config.yaml
dataset: "photos of plants and fungi (iNaturalist)"
inner_norm: false
momentum: 0.9
Rows from block 3 of a small self-supervised image encoder, named by matrix and row number. Rows with one number belong to one neuron. Each number is 128 + 32 x the weight over its row's rms, rounded and kept within 0 to 255. All counts start at 0. After the name is the row's rms in percent of the matrix's.
After each neuron's rows are labels from the 100 images, of 14848, where the neuron reaches its highest value: "patch colour" is the nearest of a few named colours to the mean colour under the peak; "top examples" is what is common among them. Only what is clearly more common there than usual is listed. The data: photos of plants and fungi (iNaturalist).
# fc1: MLP up (model.blocks.3.mlp.fc1.weight, 768x192), inputs 0-95
# fc2: MLP down (model.blocks.3.mlp.fc2.weight, 192x768, transposed), outputs 0-95

fc1.719 105 [159 158 149 168 110  81  95 145 148 136 153  82 125  71 151 182 126  78  79 101 104 148 108 126 109  96 156 132 104 143 115 115 113 140 126 129 140 111 145 116 101 172 121  90 131 155 162 157 107 106 137 126  70 120 147 139 117 108  56 173 144 147 190 184  85  56 134 112 191 148 133  89 137 167 136  88 156  53  91 100 179 135 163 148 106 127 155 110 102 120  91 152 165 181 127  59]
fc2.719 131 [156 149 147 107 131 118 112  61 174 140 158 137 146 144 116 128  77 134 103 178 144 133 129 100 232 111  55 144 160  87 112  65 109 127 166 108  94 118 104 152 121 106 178 154 103 152 127 124 110 126 141 117 131 102 142 123 146 167 189 105 133 155 132  88 134 130 139 154 124 135 209 135 124 139 189 111  70 167 172 102 136 109 155  77 133 138  81 135 183 183 130 112 135 114 131 114]
patch colour: yellow; orange
top examples: order Ranunculales

fc1.298 111 [148  91 182 108  85 121 134 118 130 141 128 151 103 130 147 126 113 119  88  92 106 145 135 144 131 115 148 191 121 124 163 173 151 121  87  83 185 125 152 120 128 161 119  86 121  51 130 183  98 160 115 118  78  97 210  91 117 128 176 120 124 132 152 195 162 116 159 118  99 151  64 134  64 123  92  72 105 110 129  49  99 146  71 119 172 139 131 127  74 135 121 108 106 175 143 153]
fc2.298 121 [136  63 134 113 125 131 164 101 126 177 211 101 121 108  96 197 154 148 157 117 161  98  80 139 138 154 174 117  95 120  73 146  92  97 141  99 201 164 127 103 107  74 143 136  61  84 129 107  87 146 167 134 173 138 168 141  75 104 116 184 135 158 108 170 132  86 109 160 113 144 133 119 131 104 128 130 148 128 158 119 140 122 127 151 179 180  81 133 112 182 135 130 115 200  78 141]
patch colour: cyan
top examples: class Liliopsida

fc1.66 095 [162 170 147 118 153 119  98 136 112 144 155  73 143 129 132  71 154 120 194 136 150 145 124 135 102  84 170  90 123  98 114  82 147 142 193 168 119 148  98 106 145 176  91 185 130 122 176 118 125 128 130 141  88 162 102 123  92 121  90 108 114 162 162 143 114  77 141 119 186 135 128  89 158 173 139 111 118  43 116 133 117 111 140 128  70 151 162 128 159 139 111 141 168 121 151  36]
fc2.66 113 [113 117 138 171 167 130 170 115 146 131 134 146 112 121  85 143  75 139 103 135 155  69 139  70 149 154  95 139 117 110 115  93  89 102 165  84 156  78 137 184  81  92 137  90 118 120 138 140 163 103 119  75 125 100  98  59 177 171 173 146 129 130 136 141 124 132 112 208 111  76 145 188 174 112 151  80 100 174 163 114 122 121 148  84 123 138 135 126 171 132 141 117 132 108 108  90]
patch colour: yellow; orange
top examples: family: Asteraceae; order: Asterales; order Ranunculales

fc1.5 089 [123 164 139 119 183 148 160 121  48 166 180 109 141 109 131 155 105 141 170 123 198 196 176 153 119  46  85  94 140 128 145 136 212 144 182 132  60 103 119 120  85 139  99 112 119 125  92  87  88 137  87  97  52 129 144 123 101  41 133 119 138 132 134 146 111 147 152  82 129 176  92 153 106 153 130  66 129 101  96 143 125 140 140 169 144  99 138 101 154  88 112 132 146 126 182 111]
fc2.5 083 [118 129 123 135 156 205  89 134 147 157 130  93 195 155  89 127 147 154 170 115  56 108 142 152 166  90 142 132 186 152 166 126  68 177 124 169 152 176  92 112 115 165  92 168 127 128  61  92  98  89 131 106 164 190 156 155  87 104  70  91 102 131 128  95  76 146  91 116 140 134 159 117 120 118  66 130 128 135 143 105 106 170 124  62 120 150 101 140 152 128 134 115 134 151 147 160]
patch colour: orange
top examples: order Ranunculales

fc1.762 081 [134 173 123 164 159 135 130 116  81 179 166 137 159 153 161 150 120  94 115 153 153 124 124 153 125 102 131 107 113 152  61 131 110 108 131 151 126  86 103 128 162 111  94 110 153 132 138 142 152 144 195 103 134 104 146  90  92 129  63 154 139  90 152 139 174 177 161 152 150 129 141 103 206  73 102 160 105  64 115  90 129 145  62 168  81 182 124  94 182 129 131  82 114 100 145 116]
fc2.762 096 [158 144 149 108 133 133 202 117 163 100 118 181 113 121 134 136 158 111 121  77 144 191 139 145 179 143 120 142  86  46 126 116 159 201 149 167 135 110  97 148 125  59 101 148  68 114 128 163 118 116 107  83 144  75  82  67  93 123 168  90 139 199 128 154 147 117 110 125 149 111 111 144 131 169 119  87  99 169 173  58 139  93 127 125 164 137 183 103 142 154 157 175 120 146 102  72]
patch colour: cyan
top examples: class Liliopsida

fc1.137 106 [195 180 108 147 156 130 170 164 144  88  99 134 103  92 103 142 140 140 131 114  90 133 123 132 144 147 170 100 126 165 115 128 150 100 124 104 122 132 178 129 182 163 221 110 142  64 105 155 133 189 186 156  64 204  96 110 120 103 102 120 147 128 156 152 141  62  94  92 156 131 172  76 137  94 155 141 127 114 170 184 133 173 113 116 164 107 122 151  75 143 135  92 128 109 117 159]
fc2.137 087 [125 131 118 116  99  87 142 131 109 107 109 151 102 126 131 163 151 121 154  73 102  69 108 124 191 132  83  92 151 174  94 163 148 185 147 133 115 123 128 123 114 158  62 134  66 110 106 101 104 136  82 173 102  89 148 137 180 111 116 142  76  90 119 187  96 191 133 134 114 120  62 204 131 148  67 143 113 149 122 110 163 155 108 126 119 115 128 128 106 102 110 132 161 110 137 104]
patch colour: grey
top examples: class Liliopsida

fc1.162 089 [117 197 172  89  88 120 105 163 113 178 136 129  87 105 130 123 100 111 115 130 151 133 156 101 164  88 143 102 108 125 122 142 114  87 159 134 206  84 127 151 100 112  84 190 104 128  79  86 109 138  93 135  92 102 122 152 130 115  90 107 160 103 139 145 118 143 119 120 172 155  99  78 140 113  99 150 159  59  48 146  93 109 137 170 149 144  87 114 140 117 134 125 153 111 161 138]
fc2.162 088 [108  86  89 172 165 169 130 136 130 157 139 117 194 192 192 108  84  82 121 112 101 145  94 161 146 107  87 129 156 166 126 147 155 102 187 132 169 112  80 144 152 122 102 128 124 154 139 140 118 164 119  40 159 162 144  98 128 131  82 138 105 161 113 157 114 150  83 155 143  79 151 146 113 106 144 115 154 109 144  96 122 149 139 130 115  57 156 142 118  78  99 132 171 146  85 115]
patch colour: yellow; orange
top examples: order Ranunculales; family: Asteraceae; order: Asterales

fc1.527 104 [120 130 161 138 141 136 110 122 171 135 168 138 160  85 119  56 143  96 135 157 164  92 179 132 189  68  96  75 103 149 120 114 129 176 121 169 170  90  82 131 150 181 130 186  99  93 104 124 149 131  78 128 111 136 173 134 182 156 117  82 105 116 125 137  92  63 114  82 183 174 102 140 124 129  79  74 156 133 112 127 121 145  91 169  94 116 137 160  80  72 133 107 130 149 158 133]
fc2.527 141 [ 44 110 129 103 143  63 174 122 176 173 148 105 117 154 141 147  81 101 111 144  95 143 150 145 120 144 149 156 114 108 125 165 113  94 121 133 153  88 136 178 102 108 103  50 154  93 182 136 143 100 182 189  68 127 134 124 150 179 156 178 100  94  78 134 132  96 137 158 137  98 105 177 188  92 136 168 120 130 160 132 101 113  65  92  92 116 136 139 152 157 124 147 120  98 136 135]
patch colour: red; orange
top examples: order Ranunculales

fc1.437 157 [185 108 140 114 180 139 104  82 104 123 100 146 103 155 144 112 130 152 107 155 136  50 106 156 121 168  99 140 127  84 148  72 120 147  82 139 119 118 129 178 110 105 135 132 179 140 137 103 172 165 124  50 139 180 114 153  75 132 143 114 205 146 191 164 139 156 168 101  74 109 113 111 136  84 178 140  75 137  71  51 113 110 108 130 213 127 116 138  97 155 161 105 143 140 105 126]
fc2.437 269 [110  74  74 101 100  89 191 114 186 115 131  92 118 164 133  74  80 130 130 114 135 136  82 121 137 143 166 127 121 119  60 146 156 115 187 125  95 147  96 108 168 137 169 103 128 118 131 148 120  89  97 171 138 110 109 102 175 184 162 133  55 111  64  96  90 119 125 188 127 134 178 149 146 107 149  90  79 160 182 144 119  96 160  97  75 107 133  82 176  98  66 156 139 144 131 130]
patch colour: cyan; blue
top examples: order Asparagales; family: Asparagaceae; family: Cactaceae

fc1.763 082 [179 144 188 104 168  92 134 106  28 100 129 138 109 142 129 129 121 131  80 149 176 157 128 136 191 156 150  87 124 152  63 142 116 106 202 116 151 110 118 185  64  87 127 118 117 132 140 200 149 134 144 136 145  86 180 129  91  86 102 134 137 212 133 133 172 189 132 135 142 100 102 130 152  84 137  91 201  92 146 112 178 117 176 100 122 157  79 113 116 117 149  95  94 126  92 135]
fc2.763 110 [223 136 145  71  70 153 179 110 127 144 122  96 113 165 141 158 174 122 116 133 170 163 134 121 133 163 102 182 110 114 135 130 115 115 110 110 190 115 132 133  95 114  67 107  64  59 162 151 120 104 135 208 155 155 141  58  66  99 140  99 135 163 114 147  76  95 101 137 134 118 138 151 108 100  53  61 111 140 177  94 145 124 171 132 161 143 137 157 126 122  82 112  96 185 122 133]
patch colour: cyan
top examples: class: Liliopsida; order Asparagales; family: Asparagaceae

fc1.302 055 [229 163 113 184 109 107  92 170 117 136 225 121 111 117 111 132  99 138 139 172 133  35  92 147 181 139 107  79  90 146 168 151  81 142 144 113 168 138 126 121 168 122 123 134 138 167 145 134 133 117 131 112 182 136 142  87 101 102 136  61 123 105 108 120 112 153 116 105  97 115 147  58 114 123 113 115 134  54 115  88 154  99 153 133 193 110 120 142 133 124 122 163 155 129 147 121]
fc2.302 067 [ 80 125 131 147  83 103 178  89 151 166 151 132 128 141 113 166 153  98 111  68 139 190 118 121 119  90 118 186  88  98 116 120  81 144 135 171 132  51 126 153 159 178  57 162  86  88 174 165 135 130 102 153 137 158 139 185  83 188 151 143 128  85 127  97 171 140  95 130 142 120  81 137 130 155 146 149 130 159 150 107 165 142  97 142  95  93 159 174 120  71 162 148 119  75  86 162]
patch colour: pink
top examples: class Liliopsida