Rows from block 3 of a small self-supervised image encoder, named by matrix and row number. Rows with one number belong to one neuron. Each number is 500 + 40 x the weight over its row's rms, rounded and kept within 0 to 999. All counts start at 0. Numbers have three digits each.
After each neuron's rows are labels from the 100 images, of 14848, where the neuron reaches its highest value: "peak at" is the part of the image that holds the peak. Only what is clearly more common there than usual is listed. The data: photos of plants and fungi (iNaturalist).
# fc1: MLP up (model.blocks.3.mlp.fc1.weight, 768x192), inputs 0-95
# fc2: MLP down (model.blocks.3.mlp.fc2.weight, 192x768, transposed), outputs 0-95

fc1.59:474441467522494505513451495572485511509510547455488475497525462442505509505596576545518471438532482471566476486505419490562509461468496473444521531519444514548495571425477466500555478526461490479529565466522454424499448471539474567573473495524431438591561531504461438534477567507539502518
fc2.59:489516563521548438522531485478552521528514516545539503503477467503504487550451469553477433496474494471466453454497469488551536546549475490502489443480582504538468409474519450480552551466566529541520475525500448507515513489535490435504538463471577590474479524537485501462521495456468491567
peak at: top left

fc1.615:520508564551500479511490571447456529496482540431515432518469530482526443431544511421505512493468425462501439570477523491604525470459504501495499490493576457577573459474427486537519509449538556444457483516495450465538505457512559418511518491529469453515509505546482550479493444502572476487
fc2.615:524498484486501534603473444556559504538516487559517550538513431489481520489511481511418497444425496513512528497416540511492465511577452460438591561526482535474497459463514531528518500470471575512513440484417481520495502482507515515518515568535454513567535509507517481515539520480470462430
peak at: top left

fc1.618:532455466518402515501438544525509563572435483508521585525494508404439538500527485478482578536497462582488474516442494551470436552511565478565525544443510508532532502392522534464514476410519478560490446526430466568478495509430495543449556442489532486500469444475456532526547468508422531474
fc2.618:503449446489532473499490479509516454486513520498490482516505452562543458548492534472464463481428500472548540514453471475514518506497442559473477425550507376421541479619449536570513557496492508496537587467553503490517558565546538477493421486531523429534567473498541453418421523522508465493
peak at: bottom left

fc1.36:473479481439452567444490562516463416480509506491551525557502554465522474475546526530464550622534507570515476507450514459530485508520507445496455531454531499483453549473480606492506515579538491486543507546508476507491450525468462522496452475515528513498495507494534497572487491497542511487
fc2.36:512545431548521480530484472522491535475492427482556566507517510528546571449473519417487414454505570502486515515486475524503541578493455583565497493550488487460504461505503486452501460490429492492586546420482465470493577435534508489455562536517496477490503449454575450508558471438471531461
peak at: bottom left

fc1.734:454499536447462496534515532551534484523519519462507453525494502531456498491556535554598462407534528491539468541484478437519539524490502571514505496491471539576543499509459386494452536440405483571475527524502481466504441510535480521499537555505419527488505523502479445541539540530589515543
fc2.734:599561506534541488482537491502551572547453527522564525524544476490513424478523452499488482543506475485500473546444507526594517496484478486471484517502581512470499472538473585491572492515485481446460514544487521494515466456521465448524467451440576523626501513553476483495517479503454514492
peak at: top right

fc1.673:491488503480541555545523585502538439441496572480449529519507511477537485466510473477556453549534593528530498408428452478461550521434542484558600468540491495495450511524505438534467550467524467454519552504559558518462539504538489423502459488474506495473520468512532474558473519494504484489
fc2.673:587566509442552517420481509426467478487485520475504521478505488486517578520484498475449511513484516515418539528492523555437506547475457582463508522488477472462495446487480509558509468559559411496495475512480532472568520612445555508512583531617546507384528573450424463459483473500486527543
peak at: bottom right

fc1.745:573472507569545448445530519505530478465509473489536489469566540449475507424538527415583507516439483538520445512393442495489456519524435532488542471502475488464508520534492476457474432492491536518546552456511521444490444489510495479398516434519467538524533600514491504490573505578498514486
fc2.745:488483456558571513527442488566528466544495460501463547432491498489538424525478558481501480485460491476572471531509424520474520507513420572482444522413535552537501484445551495486546490551552534491479522505458499543557515525578457558564484505464487498484527496535526492603470463450467509471
peak at: centre

fc1.524:458534536501487466570429494452529446485525479476506438524526536484509522568527530561499547498501478508531487502458493478499507488495498477514536496400545484572429492469486528515561517488494557454428511536571470525514531455477501536470503494601506587493446551545502525486499467497545482483
fc2.524:580527482436496523498515546481477529528490514515561483468463517513533544513540478560402456447472566511507460530552527561554508425504475441503557468494475467482523517592475516502445480560541464467536486520456538494486498478510496470442495447512526512544528507441512472487496493518486480510
peak at: top right

fc1.175:514495495417491490532476516573485546505505512498517479474478500488447511448548474554477464552430481506533524537464503487514498436524565477466476420551480399546538511532508461562485560622584532575456520442545520443488462523494459475468364442501428401556530473531501456613447529532450548494
fc2.175:537535378511485516489460503521533530504547523572495472499499430513450474558547522451490477507529526525478494431479546534535523535453451479443527558427438530460417488532502519441488507479529413441551532440516478528469562484502454480473516552424520488539502490474551520492555553518425483480
peak at: top left; top right

fc1.614:510498480519501512526486467428515501535561515558438472518562519449504488537474471444463543531507410502506518485510487497533518447480496450487498410450576540501462497554457546497528471506560546555529580511532473536468507502464540485483519505538542455472454496435574481563494466543489526414
fc2.614:467565475474447547541526500483479510478517563512577518476517525543527489504544519519480409452505473554514476545524500478532436445478467460456536502539488469506478461427473457497493509528487505502479473512500495477514519514444524506536492473566489468500492530556499497460509497533559439477
peak at: top right; top left

fc1.341:517489508458483506439492550476427577500542504495499530524507516504497455511526553452454504439466442477548510535444520501524495449514480524484511550485498502475483581513526558489588494445550505555505531473447462516567551490477580487525510544565494429466508559480519507501461504404486464445
fc2.341:460514516489500516524475472462554500473505495524534483470502495510484536494519457456492494510492483464488493562510475539492487459612494517522541519480513521574544522474481462444503530474475510530436492398576510448529580519551502526540514464546553491513510559511520456512429547512526495476
peak at: top centre

fc1.567:502565423470406479516449540544516479516503548522486441504477463499487533455472512528544537495537503492520489451529565450443453488500502486518498595573505482541604520433474513486535534523500491482571574490466444574483487510527496457446463536499581439475446536490434485534559462432547465532
fc2.567:512497548595497482531539473456456454500543491537421532573503487416503452438457525518474523496559526551473505494505464496531467534455509466470483492488560509474491501471546538478541487464547433434481495512503467491525532498464503574586552492469494446461431444555531507518407557495430538498
peak at: top centre

fc1.542:451500551493465509577467513552527532494480467517515466577603463529532474546499485596455527497521537421552498418499424500498463503513523513477532555524540462567534531518509503476459516511375523528487503470483504525469520516570451538470475477497475488507555476484562527475497572544510497544
fc2.542:501510519522513468464463538452529512528534470513567473506481515527464492527460461529425510497484460527476494446454547479557539506465491412481452513419553489468456517530525515500593484497550427461528528491555484496567513462490526428554545442574547503479532460462465503548537470370417460612
peak at: top left

fc1.7:419454505547458469470508557524499499481448500486473498488464510485420487530560547470551522504481453429531427479446492477492572557549525546491502508525498510480553529527494492446503442456469480588515503424560404444541485497509486556494508557472517436545466476527487449555478551584603547462
fc2.7:562461502464545536535490582509416509501535515514503516548502545443460470444522502517476565517484512432483522514549559466529488526553504425563488480519514439582557520403482545508496495517440516503544507518494483443522464419487533569439520465423473436587494559493527537517490517566469538473
peak at: middle right

fc1.638:471499464524498465449526533508446441545550505486519487511507545484512546471541485465493531550509453513565497472456504492511537528502525579558422525526423464522484551543491532496483481551463427514469514511538481557486526526571456548488524469461459514547518442451508484419495514472520517506
fc2.638:546479577485466508504556432480445540453557527472477479512473439536520532517469437481532445459560499572522481464458500475452566491496529509544513495453444502493524546535521516482500426558476490475491519426480594482492472498490555496507456392524535501528502454476557544447496469425567474494
peak at: middle right

fc1.739:524542425459496494490533497506497527499534572452548472503545452465474516514531470508514588493515385460494422470418444456536556449526440489471499535509522516552495458494502535522482488452522520437524556471453528483533547549554455487520512493503453509503544527471601447459452540449581509523
fc2.739:514547502512512532528506502533521498545507500579536498513481533569509429469522481466482468548501489512509510520493533487485569500427536455435587518503460541459480391484478463493532506586502435506444539520457469543510547496449455480518502494465536488515512522491437483500464461482599526476
peak at: top right

fc1.385:444446513440457485467486503545532536512461584409550472472510543518451402480536510471520507444480476450539429570479524495487510515525510521506511503512526498488558481508543447492459482462542507546467472522615501439549479530564475545438438514443523500567553504542461521547479525514581482510
fc2.385:474525588599520529552536532580473524499542502501527498504517537571515421477516467576502446486470445454545460457443429535497533445490429476525517554440433482547501513492465561488469511564502434539499471484441474556490454439483477522479493476446553466583419510473525523505471507562526466548
peak at: top left

fc1.73:462503539463488528514532547582561545533505482465547512479544532504508443548423447498536492506526511467504497565468493490443477592533482535413393451445485441448573468538510505464427508465525447428586543411520514455519497530446519498469468550428478434556529509436496491533493535505519567487
fc2.73:517511513504436492436511403521499522568487463480511496544469463563442522543505518495564512479430512537529473516525509468614537387482479543494536519545488563596491500519452453475522490521536513502394457541526495553475477483518457539492493422523502555505480525537518526470460475583514505531
peak at: centre

fc1.226:532503519482484513536538536537589454533521545532446442509516522508539473495437485567532502481584488471543518549501580521430467525480483453509529572534507518476559502442445497485464498391521513457518609441483450470515457530579509497486436492452488454553448556430410541502505483454469464470
fc2.226:510569525586490423460475494496463529522471444442549541485470515410480410522453477492483570510469507531533489474464427476508483554496516527464476555450508463581420459545527416497527489530492498496469471526534542558524527532438468566506531532566520554490490540571492486583471550519472521496
peak at: top centre

fc1.147:460475538528495455545468486493501461533614490502495461505507432570516459497556448516554454514519478488554526453493535484470568459467542495454562533527465497491484550512524513504461526411412460502526551434519457459547511448570513528541498599479500493534528502473512465556489520538630434461
fc2.147:538553564546472501500547511493494552495437472544494497503581552384435442524505488496488570378533489453521465485416471535552448505546430511499483526478565564481452408417502481493547528485483518492496427502515530552499498432510517499490529518557504526566527536556445525535548477478515511506
peak at: top right

fc1.577:608486587401480527455465460480509502539515486473484460527477470559469523475508561505516460481474496497450505462601532478465502478497474514512546578443582551506448531545544482424426496585521520506489534472568540479481463477473468439566503452447509486467487509474467433585489514501505532456
fc2.577:613543512480486478468513517504518498389486535466493492495545460483543493536466437535479543499529528457566490432509491487483593558530449501542462456465525533498443467500546565519495499458466572531537550520504454535501473475494488425564529478519507517471500517555543435475497502496532507528
peak at: top left

fc1.15:487469527464555494585430564560470523536488435497471544491543525489491435493465478470472491548511498483500452468496586577491464385545527463501486552532489478466478547501555500510501512450495454531528540473468512482515443553495513474498560496566485519524491447518513540549541500500500437499
fc2.15:503547496505484503477459534563530550455460456534487498513584454495489567582449568542574464431462527487502481411478511538545604478565482518533510507503543511596444495569537489506469421517468516524519518472502542530543518451547526476454500468549537526505518460517480460520520476491508511461
peak at: top centre