A small self-supervised image encoder, trained from scratch: norm layernorm, depths [2, 3, 3].
Rows from block 5 of a small self-supervised image encoder, named by matrix and row number. Rows with one number belong to one neuron. Each number is 500 + 50 x the weight over its row's rms, rounded and kept within 0 to 999. All counts start at 0. Numbers have three digits each.
After each neuron's rows are labels from the 100 images, of 14848, where the neuron reaches its highest value: "top examples" is what is common among them. Only what is clearly more common there than usual is listed. The data: photos of plants and fungi (iNaturalist). In brackets: how many of the 100.
# fc1: MLP up (model.blocks.5.mlp.fc1.weight, 1536x384), inputs 256-383
# fc2: MLP down (model.blocks.5.mlp.fc2.weight, 384x1536, transposed), outputs 256-383

fc1.398:567503532497482532592510446481464522482506617464441485567497421476560501534481462496530522598542402517437552464518502476488528522458595506522466478485601468539501473518444519574510443459468540557434514575385535497584486496543418600447496504434568456483503497430504508575490464499451447502560438463524607514457513389548460521610525541502535533443488530401438451494559442525401429416492
fc2.398:451565532440496434436431387488532477565556577546586468510569371469515473469532491394418470518509456434548464414500418564475496502456415561501510525485458544490427508504446468491576495518478520589433539381413477434478463482434448472481399462444449462542562476460453523578497488473539546482471462619535487510533550383596408535579407524459485505521515559522632602524565484529468523472488
top examples: class Liliopsida (29)

fc1.766:471604599513390481488521427550514560499483463525548556465535556424498496474510465506481526521555459525522508412438476491420476493418519538510419466469526460571456481425509490486497512387480408556477470565524435548541409466549396528457485493484532553396473489446470450472482500531450476517421557488463507544521548579560575597493436468465553516533422498513528424483546442501499555509435
fc2.766:505476440537496489421518536544499423514580452456444457504472532506551565555593489433493541496555507506476533535509476558563534499555524362511569479486465509520502570577543448441514522528564480477477515614422499558593478475444497540511509521463596541546559488441496614513421491549538581539493584557513556429419467561510523500522447444523459412422548422599569474466469590519476488518471
top examples: order Asterales (27); family: Asteraceae (27)

fc1.594:513485451438482450462551634536483499580625418521575527490502525442495471503474542466454478447390476570397591556505460438518485525479537491447556430463540464385515463448506477426538426491530384509443530475489504498482442511490529417494490502488451441481533560543525581407491498502480519504608501560507450420542514559482492530519489522535531554444549501504544463496455393526517479450492
fc2.594:514507511463500454518474502483536494515532514454464480516503443537575555512517482428500450490499474561518553397496461517542579532531500484505537467450530478534456592479576611538420557452470531470450482498349562563458514520434457576409571486594484500560517501440485467514485505473500460516535520485486531451606395503499577450516490486525417622488418630547479463502574570546523424528518
top examples: class Liliopsida (26)

fc1.611:540506557534593513570517402507459535515481462480514571499469484456439454496437552492490477535428480465527523564537491510572521452580574500529501462467496506526416564429467526495488591564515527464521454542464532443462545541449533476482539438463534481480574553503493618518465575448525554455575470474482425567517421517540517455519560535472421494527476590528460556450565586495517511532534
fc2.611:541571408482352364541517516536490466523487456433538475543511513557465500536566583527492467573470503496426583422528477551511494561541548512573516412451475401468543496481534574525583483490548476450521512527515599492577530479391542494527524513542499579510461466547499538557516472451491411509490466512491548500483557449440494542499562486471475498455530418557549421528396538460585517508488
top examples: order Asterales (29); family: Asteraceae (29)

fc1.512:512489597487569589507503495615523583549632527567450455544471531504502482479456445531562529432445464541446503497478538540504516483451463607539460412489529474565450465506390557568514494508526425539430540464516377554433483519501515497437363557505518474487578512493566411520525507540557521566502506410409540499435430538545467455547479514450523513543492409439443469408530514485470481496541
fc2.512:544488390467396461492482480488560409481436504489538501538501482471502557562518550480516450493521523466521507577485457503512480457621550458581463543483439472450543551440602499496500492556533425495624533579522650488524587513447559519516564465456539497514506488571453566520446443532492437429509514564584534436430453500415471446462522505527429411434515510566471531494534490488467495503499
top examples: order Ranunculales (29); family: Asteraceae (29); family: Ranunculaceae (25)

fc1.36:558605543538600535461597512582565496510525535521388494525509565522527507511468447534516518435494473450512522569479535518541444488492481610555483367450543488440519451460416484512535438546588457545460564474558426532493513543455509439482442580493578478538543522507533472485488429513551552527503470465523542487472396630527449456524504501406465492501470448503463466429603583478481441533504
fc2.36:524470462467471414450506515546534524564544440538546540535529514533571526561543528513423499595579482468465531574537455504471450481591538529555432490524437457492597503504558506530508572515567395450544452512564607473495558504439523576568463491463543490517544573529423548504467558484495546513404545414540536414437439561441444474486560389538485360497460468523531463509448443587504434478460
top examples: order Ranunculales (27); family: Asteraceae (27); order: Asterales (27)

fc1.320:416479480473440472521517457531423496493519519490569488525510435523511463469555483475512490526369484470543578545459535504461600485468418410478483546493352480472503416540507534469491495477447481570516485441546553470596517537498545491512479452529464537498450546531421549587505512541575437491448539486439493517483477532471483447461598458513440495470378497508534504527580508533500436478585
fc2.320:469482528479481531500506426537509517517459494570445492475486535403482534540460547496585574528563492487491479519412551561421478504569504661536478484534528508551466543432630479568477526554499496480458484461544442545378492383475499488502465545510543523508490421553522477496489467471457513497479475477480452370518436427533466564407477475492491497558506483513572575563458464454409556483501
top examples: class Liliopsida (29)

fc1.145:485597459526510513429525456533551538480567545485518574496467492471464460491545473534559510473374483569509588595514509486506509526464473566502534498451536472422496580508470529544463501570573476624571457497564507499456509567486552514427419442555598518534610584514515482543512522429519479587551483454518579493450492490484606445446431526520526506471537443471536451401516640523554444533456
fc2.145:548554468515466417490488448515545474487395479447475530563550473549523498538582503467502448510516532476526558487441377476536499612491459416507489498470449498474511578510565474503556591560581608490463491508558576525487552504457561518546459571537497524475504467541441493493567512586545491590503555425666485470472470508483557589485524386451443411451499427548507548527520553538435439462560
top examples: order Asterales (34); family: Asteraceae (34); text has "common" (25)

fc1.176:476446449466515445469482499463483529559633473421464481412483541539488520443486438469413418478538481538501494511595459474506433488466528456512536519540503526445541501440481594392510612528476535448526488426541504598496433530571447412456530515560512520502518577423503531422501663496456610551587405492515454562502435533475543609518521446558488536554531541547543531475437458501511516593507
fc2.176:430549456498484417465565500470547410470401574511447482504471566542536505500537561552509369574509444569565496431607426572546505507499494472537517442470469531621408560443445425528501503448496551444478490437494526442479480514410474541482428575544606430525525544453473437597520493554527497415507549565430579473481429451430507505409464416480493562406470491570473512479482461501459561488484
top examples: class Liliopsida (26)

fc1.279:458450514565476540519499464519450469517557453516587408411488447428464470380504489491453594524408523526459516535428431538453482494488443509467485473639507440538534535554496508502484636504394449502337519547449513560488584587485512411508438518433531452515471556623502499535475437558475506527481499484499540496430552470402468527503394569581493531435419486530540457457462432498379541517488
fc2.279:565480560448498491496422524499522542517434491544390505573488492407500487530567598521534442490482436463466474411477516518571560386486609446601526565489548614534530524547549512504500555515436489417478434469501545514476494437476455518440609553559573454504550535515556561469525518518444374430523530486559445407534496467508646524530524510538521566461502534486515461538522521572487510472481
top examples: class Liliopsida (31); order Asparagales (25)

fc1.29:526479436580476372454539472529448526508491579500484512495381622474491509517500507480505502502461529507474510401473529411569571390544575483489557449502546483564502498476515486434528517575452403477523552558562549479496465462575536532449544536569553520511505592431438500511427498399482468448580498468521497514529559450561511506479520542525480561456429486488466500563472546508462463429553
fc2.29:608522500439421582478548455487442386522503495510547530499502501485577551526467464496548509515492412538481392483562500569435517511449483515525557481520452498486555472575568464424513594586446478493533476413474545440469503564537447465505548467450452506527588413559470432466416459491461465464448475487523525520467474528457569448545357513566501502451481423418563502505557493496429463437520
top examples: order Pinales (28); class Pinopsida (28)

fc1.750:535549523470519552496576537608569500405651508544533501536503584533479545489556494511480460494453445509531549515539549493519432476438503634454506470511520468462457471478450447402492555469520444545495549517469472465538483542457411402496431554483482463558538493524594605459553538423572445526443409542546580510514440525454461477498445528422502506557493423452647521409439559451565525464414
fc2.750:497461573489554410550494483448443449509471538515526515470509439536435413482562525475541537527584471614492515559423471504560510496566506471480452476553404435475465493524432498450521412534460438492561525419529528492491457514520537553471549469493544444549423504667501404521485434453513618552493505319549579468505456493487434455474534443499453495456421384627502406497447514527501504516563
top examples: order Asterales (27); family: Asteraceae (27)

fc1.651:565524553552426476509509451411549420554514518566556562634614500476546538540448442431369587459417449506490500550508468530470477485449419456530480489554586496469433517503413490456534467512500501558537539558463458544473547470560479490453578416466499577416480429492492413509459507490461485385545466506458536490554559479608450519524555489514497501533470551405437397493545548522537595521510
fc2.651:508502406438624450476443533451528482544370528541596424508449476404553511521506488620491476476522529413448550426575426419548561478427575506491427486489507527592472501478563587585529519517380558400463524492515507418521473418458506484465474537622505467586497507521492517463495500460503475563504507493570477608473467438431462492399449519563333558567482494496549609456562528540431546474491
top examples: class Liliopsida (26)

fc1.387:507549457490593461493416484533486605475530444464496610511511452534428411412497557482474537461476503587569482483438560562491458491455495624504481468513597548472476538564419468476540480590452530514564493443547550506473477529465487472509461510542480446610576554606466555439510510415552554527585549449559536552473504523473608505514458512574409526492525493552498500422500516476526403490531
fc2.387:491531441513443520520458423475551545490506442448589486518527540492471555478614504478504460551534439488574487484519563487611517457512500462514518495503463493471505606503538463504446539535601488390494504589520574584532462505484463516495483548502465595510530476586455454499517546464585493488494553504455469468517462465481494517520489560491420531476537405515517489489421578562467611541547
top examples: order Ranunculales (25)

fc1.255:466454522544519415466454509561486448552486516546504522484478513539468398455490471566438456557497463428497524532413557543555488373540438467496593515582363399559476486462505499482570528463527531473497552567455490490522481525515449467515445538539432508424518537429582565532499418488459396529401586485580597512495539473420486465482442474527428514601473542505552463438628405398479439538534
fc2.255:501500478497464518473488502422444475484538543470396565494473590449572548606505537498558483410462420451634489497553462491421461531480595531532516521527498593425513467349524380553483456511483425452536522525545538485490503352444532478488490572553537471544495550487576529505474517530503494582488455481516450411435486472456455443462554535419559560441531517539465498566442423498395502421529
top examples: class Liliopsida (33)

fc1.76:487573402498608526504416464588493523462482488496565523528452543512534466508532430543512452461460522500515601484507394564482485512496607564450505439534405423552515565442488447484514520392575526482549502529470442468440551481459549505486422498424472447467456522431465511541497422503509498535514498543520548541549499470475538525516593551537574504522498476460483452476522466490603488595526
fc2.76:513453543558585499487459509487489541593536500483645468564510496469435586549474551567492456432515532519463484571516501511517434516549359548528474532500477453556546613483565495562506430515482514569551376422455579525558551506457491452549535440498463618409513477518519474524547411526545473403592610476475467440517391595486482498471569440463520598526503549426574529417498528541546477582421
top examples: class Liliopsida (42)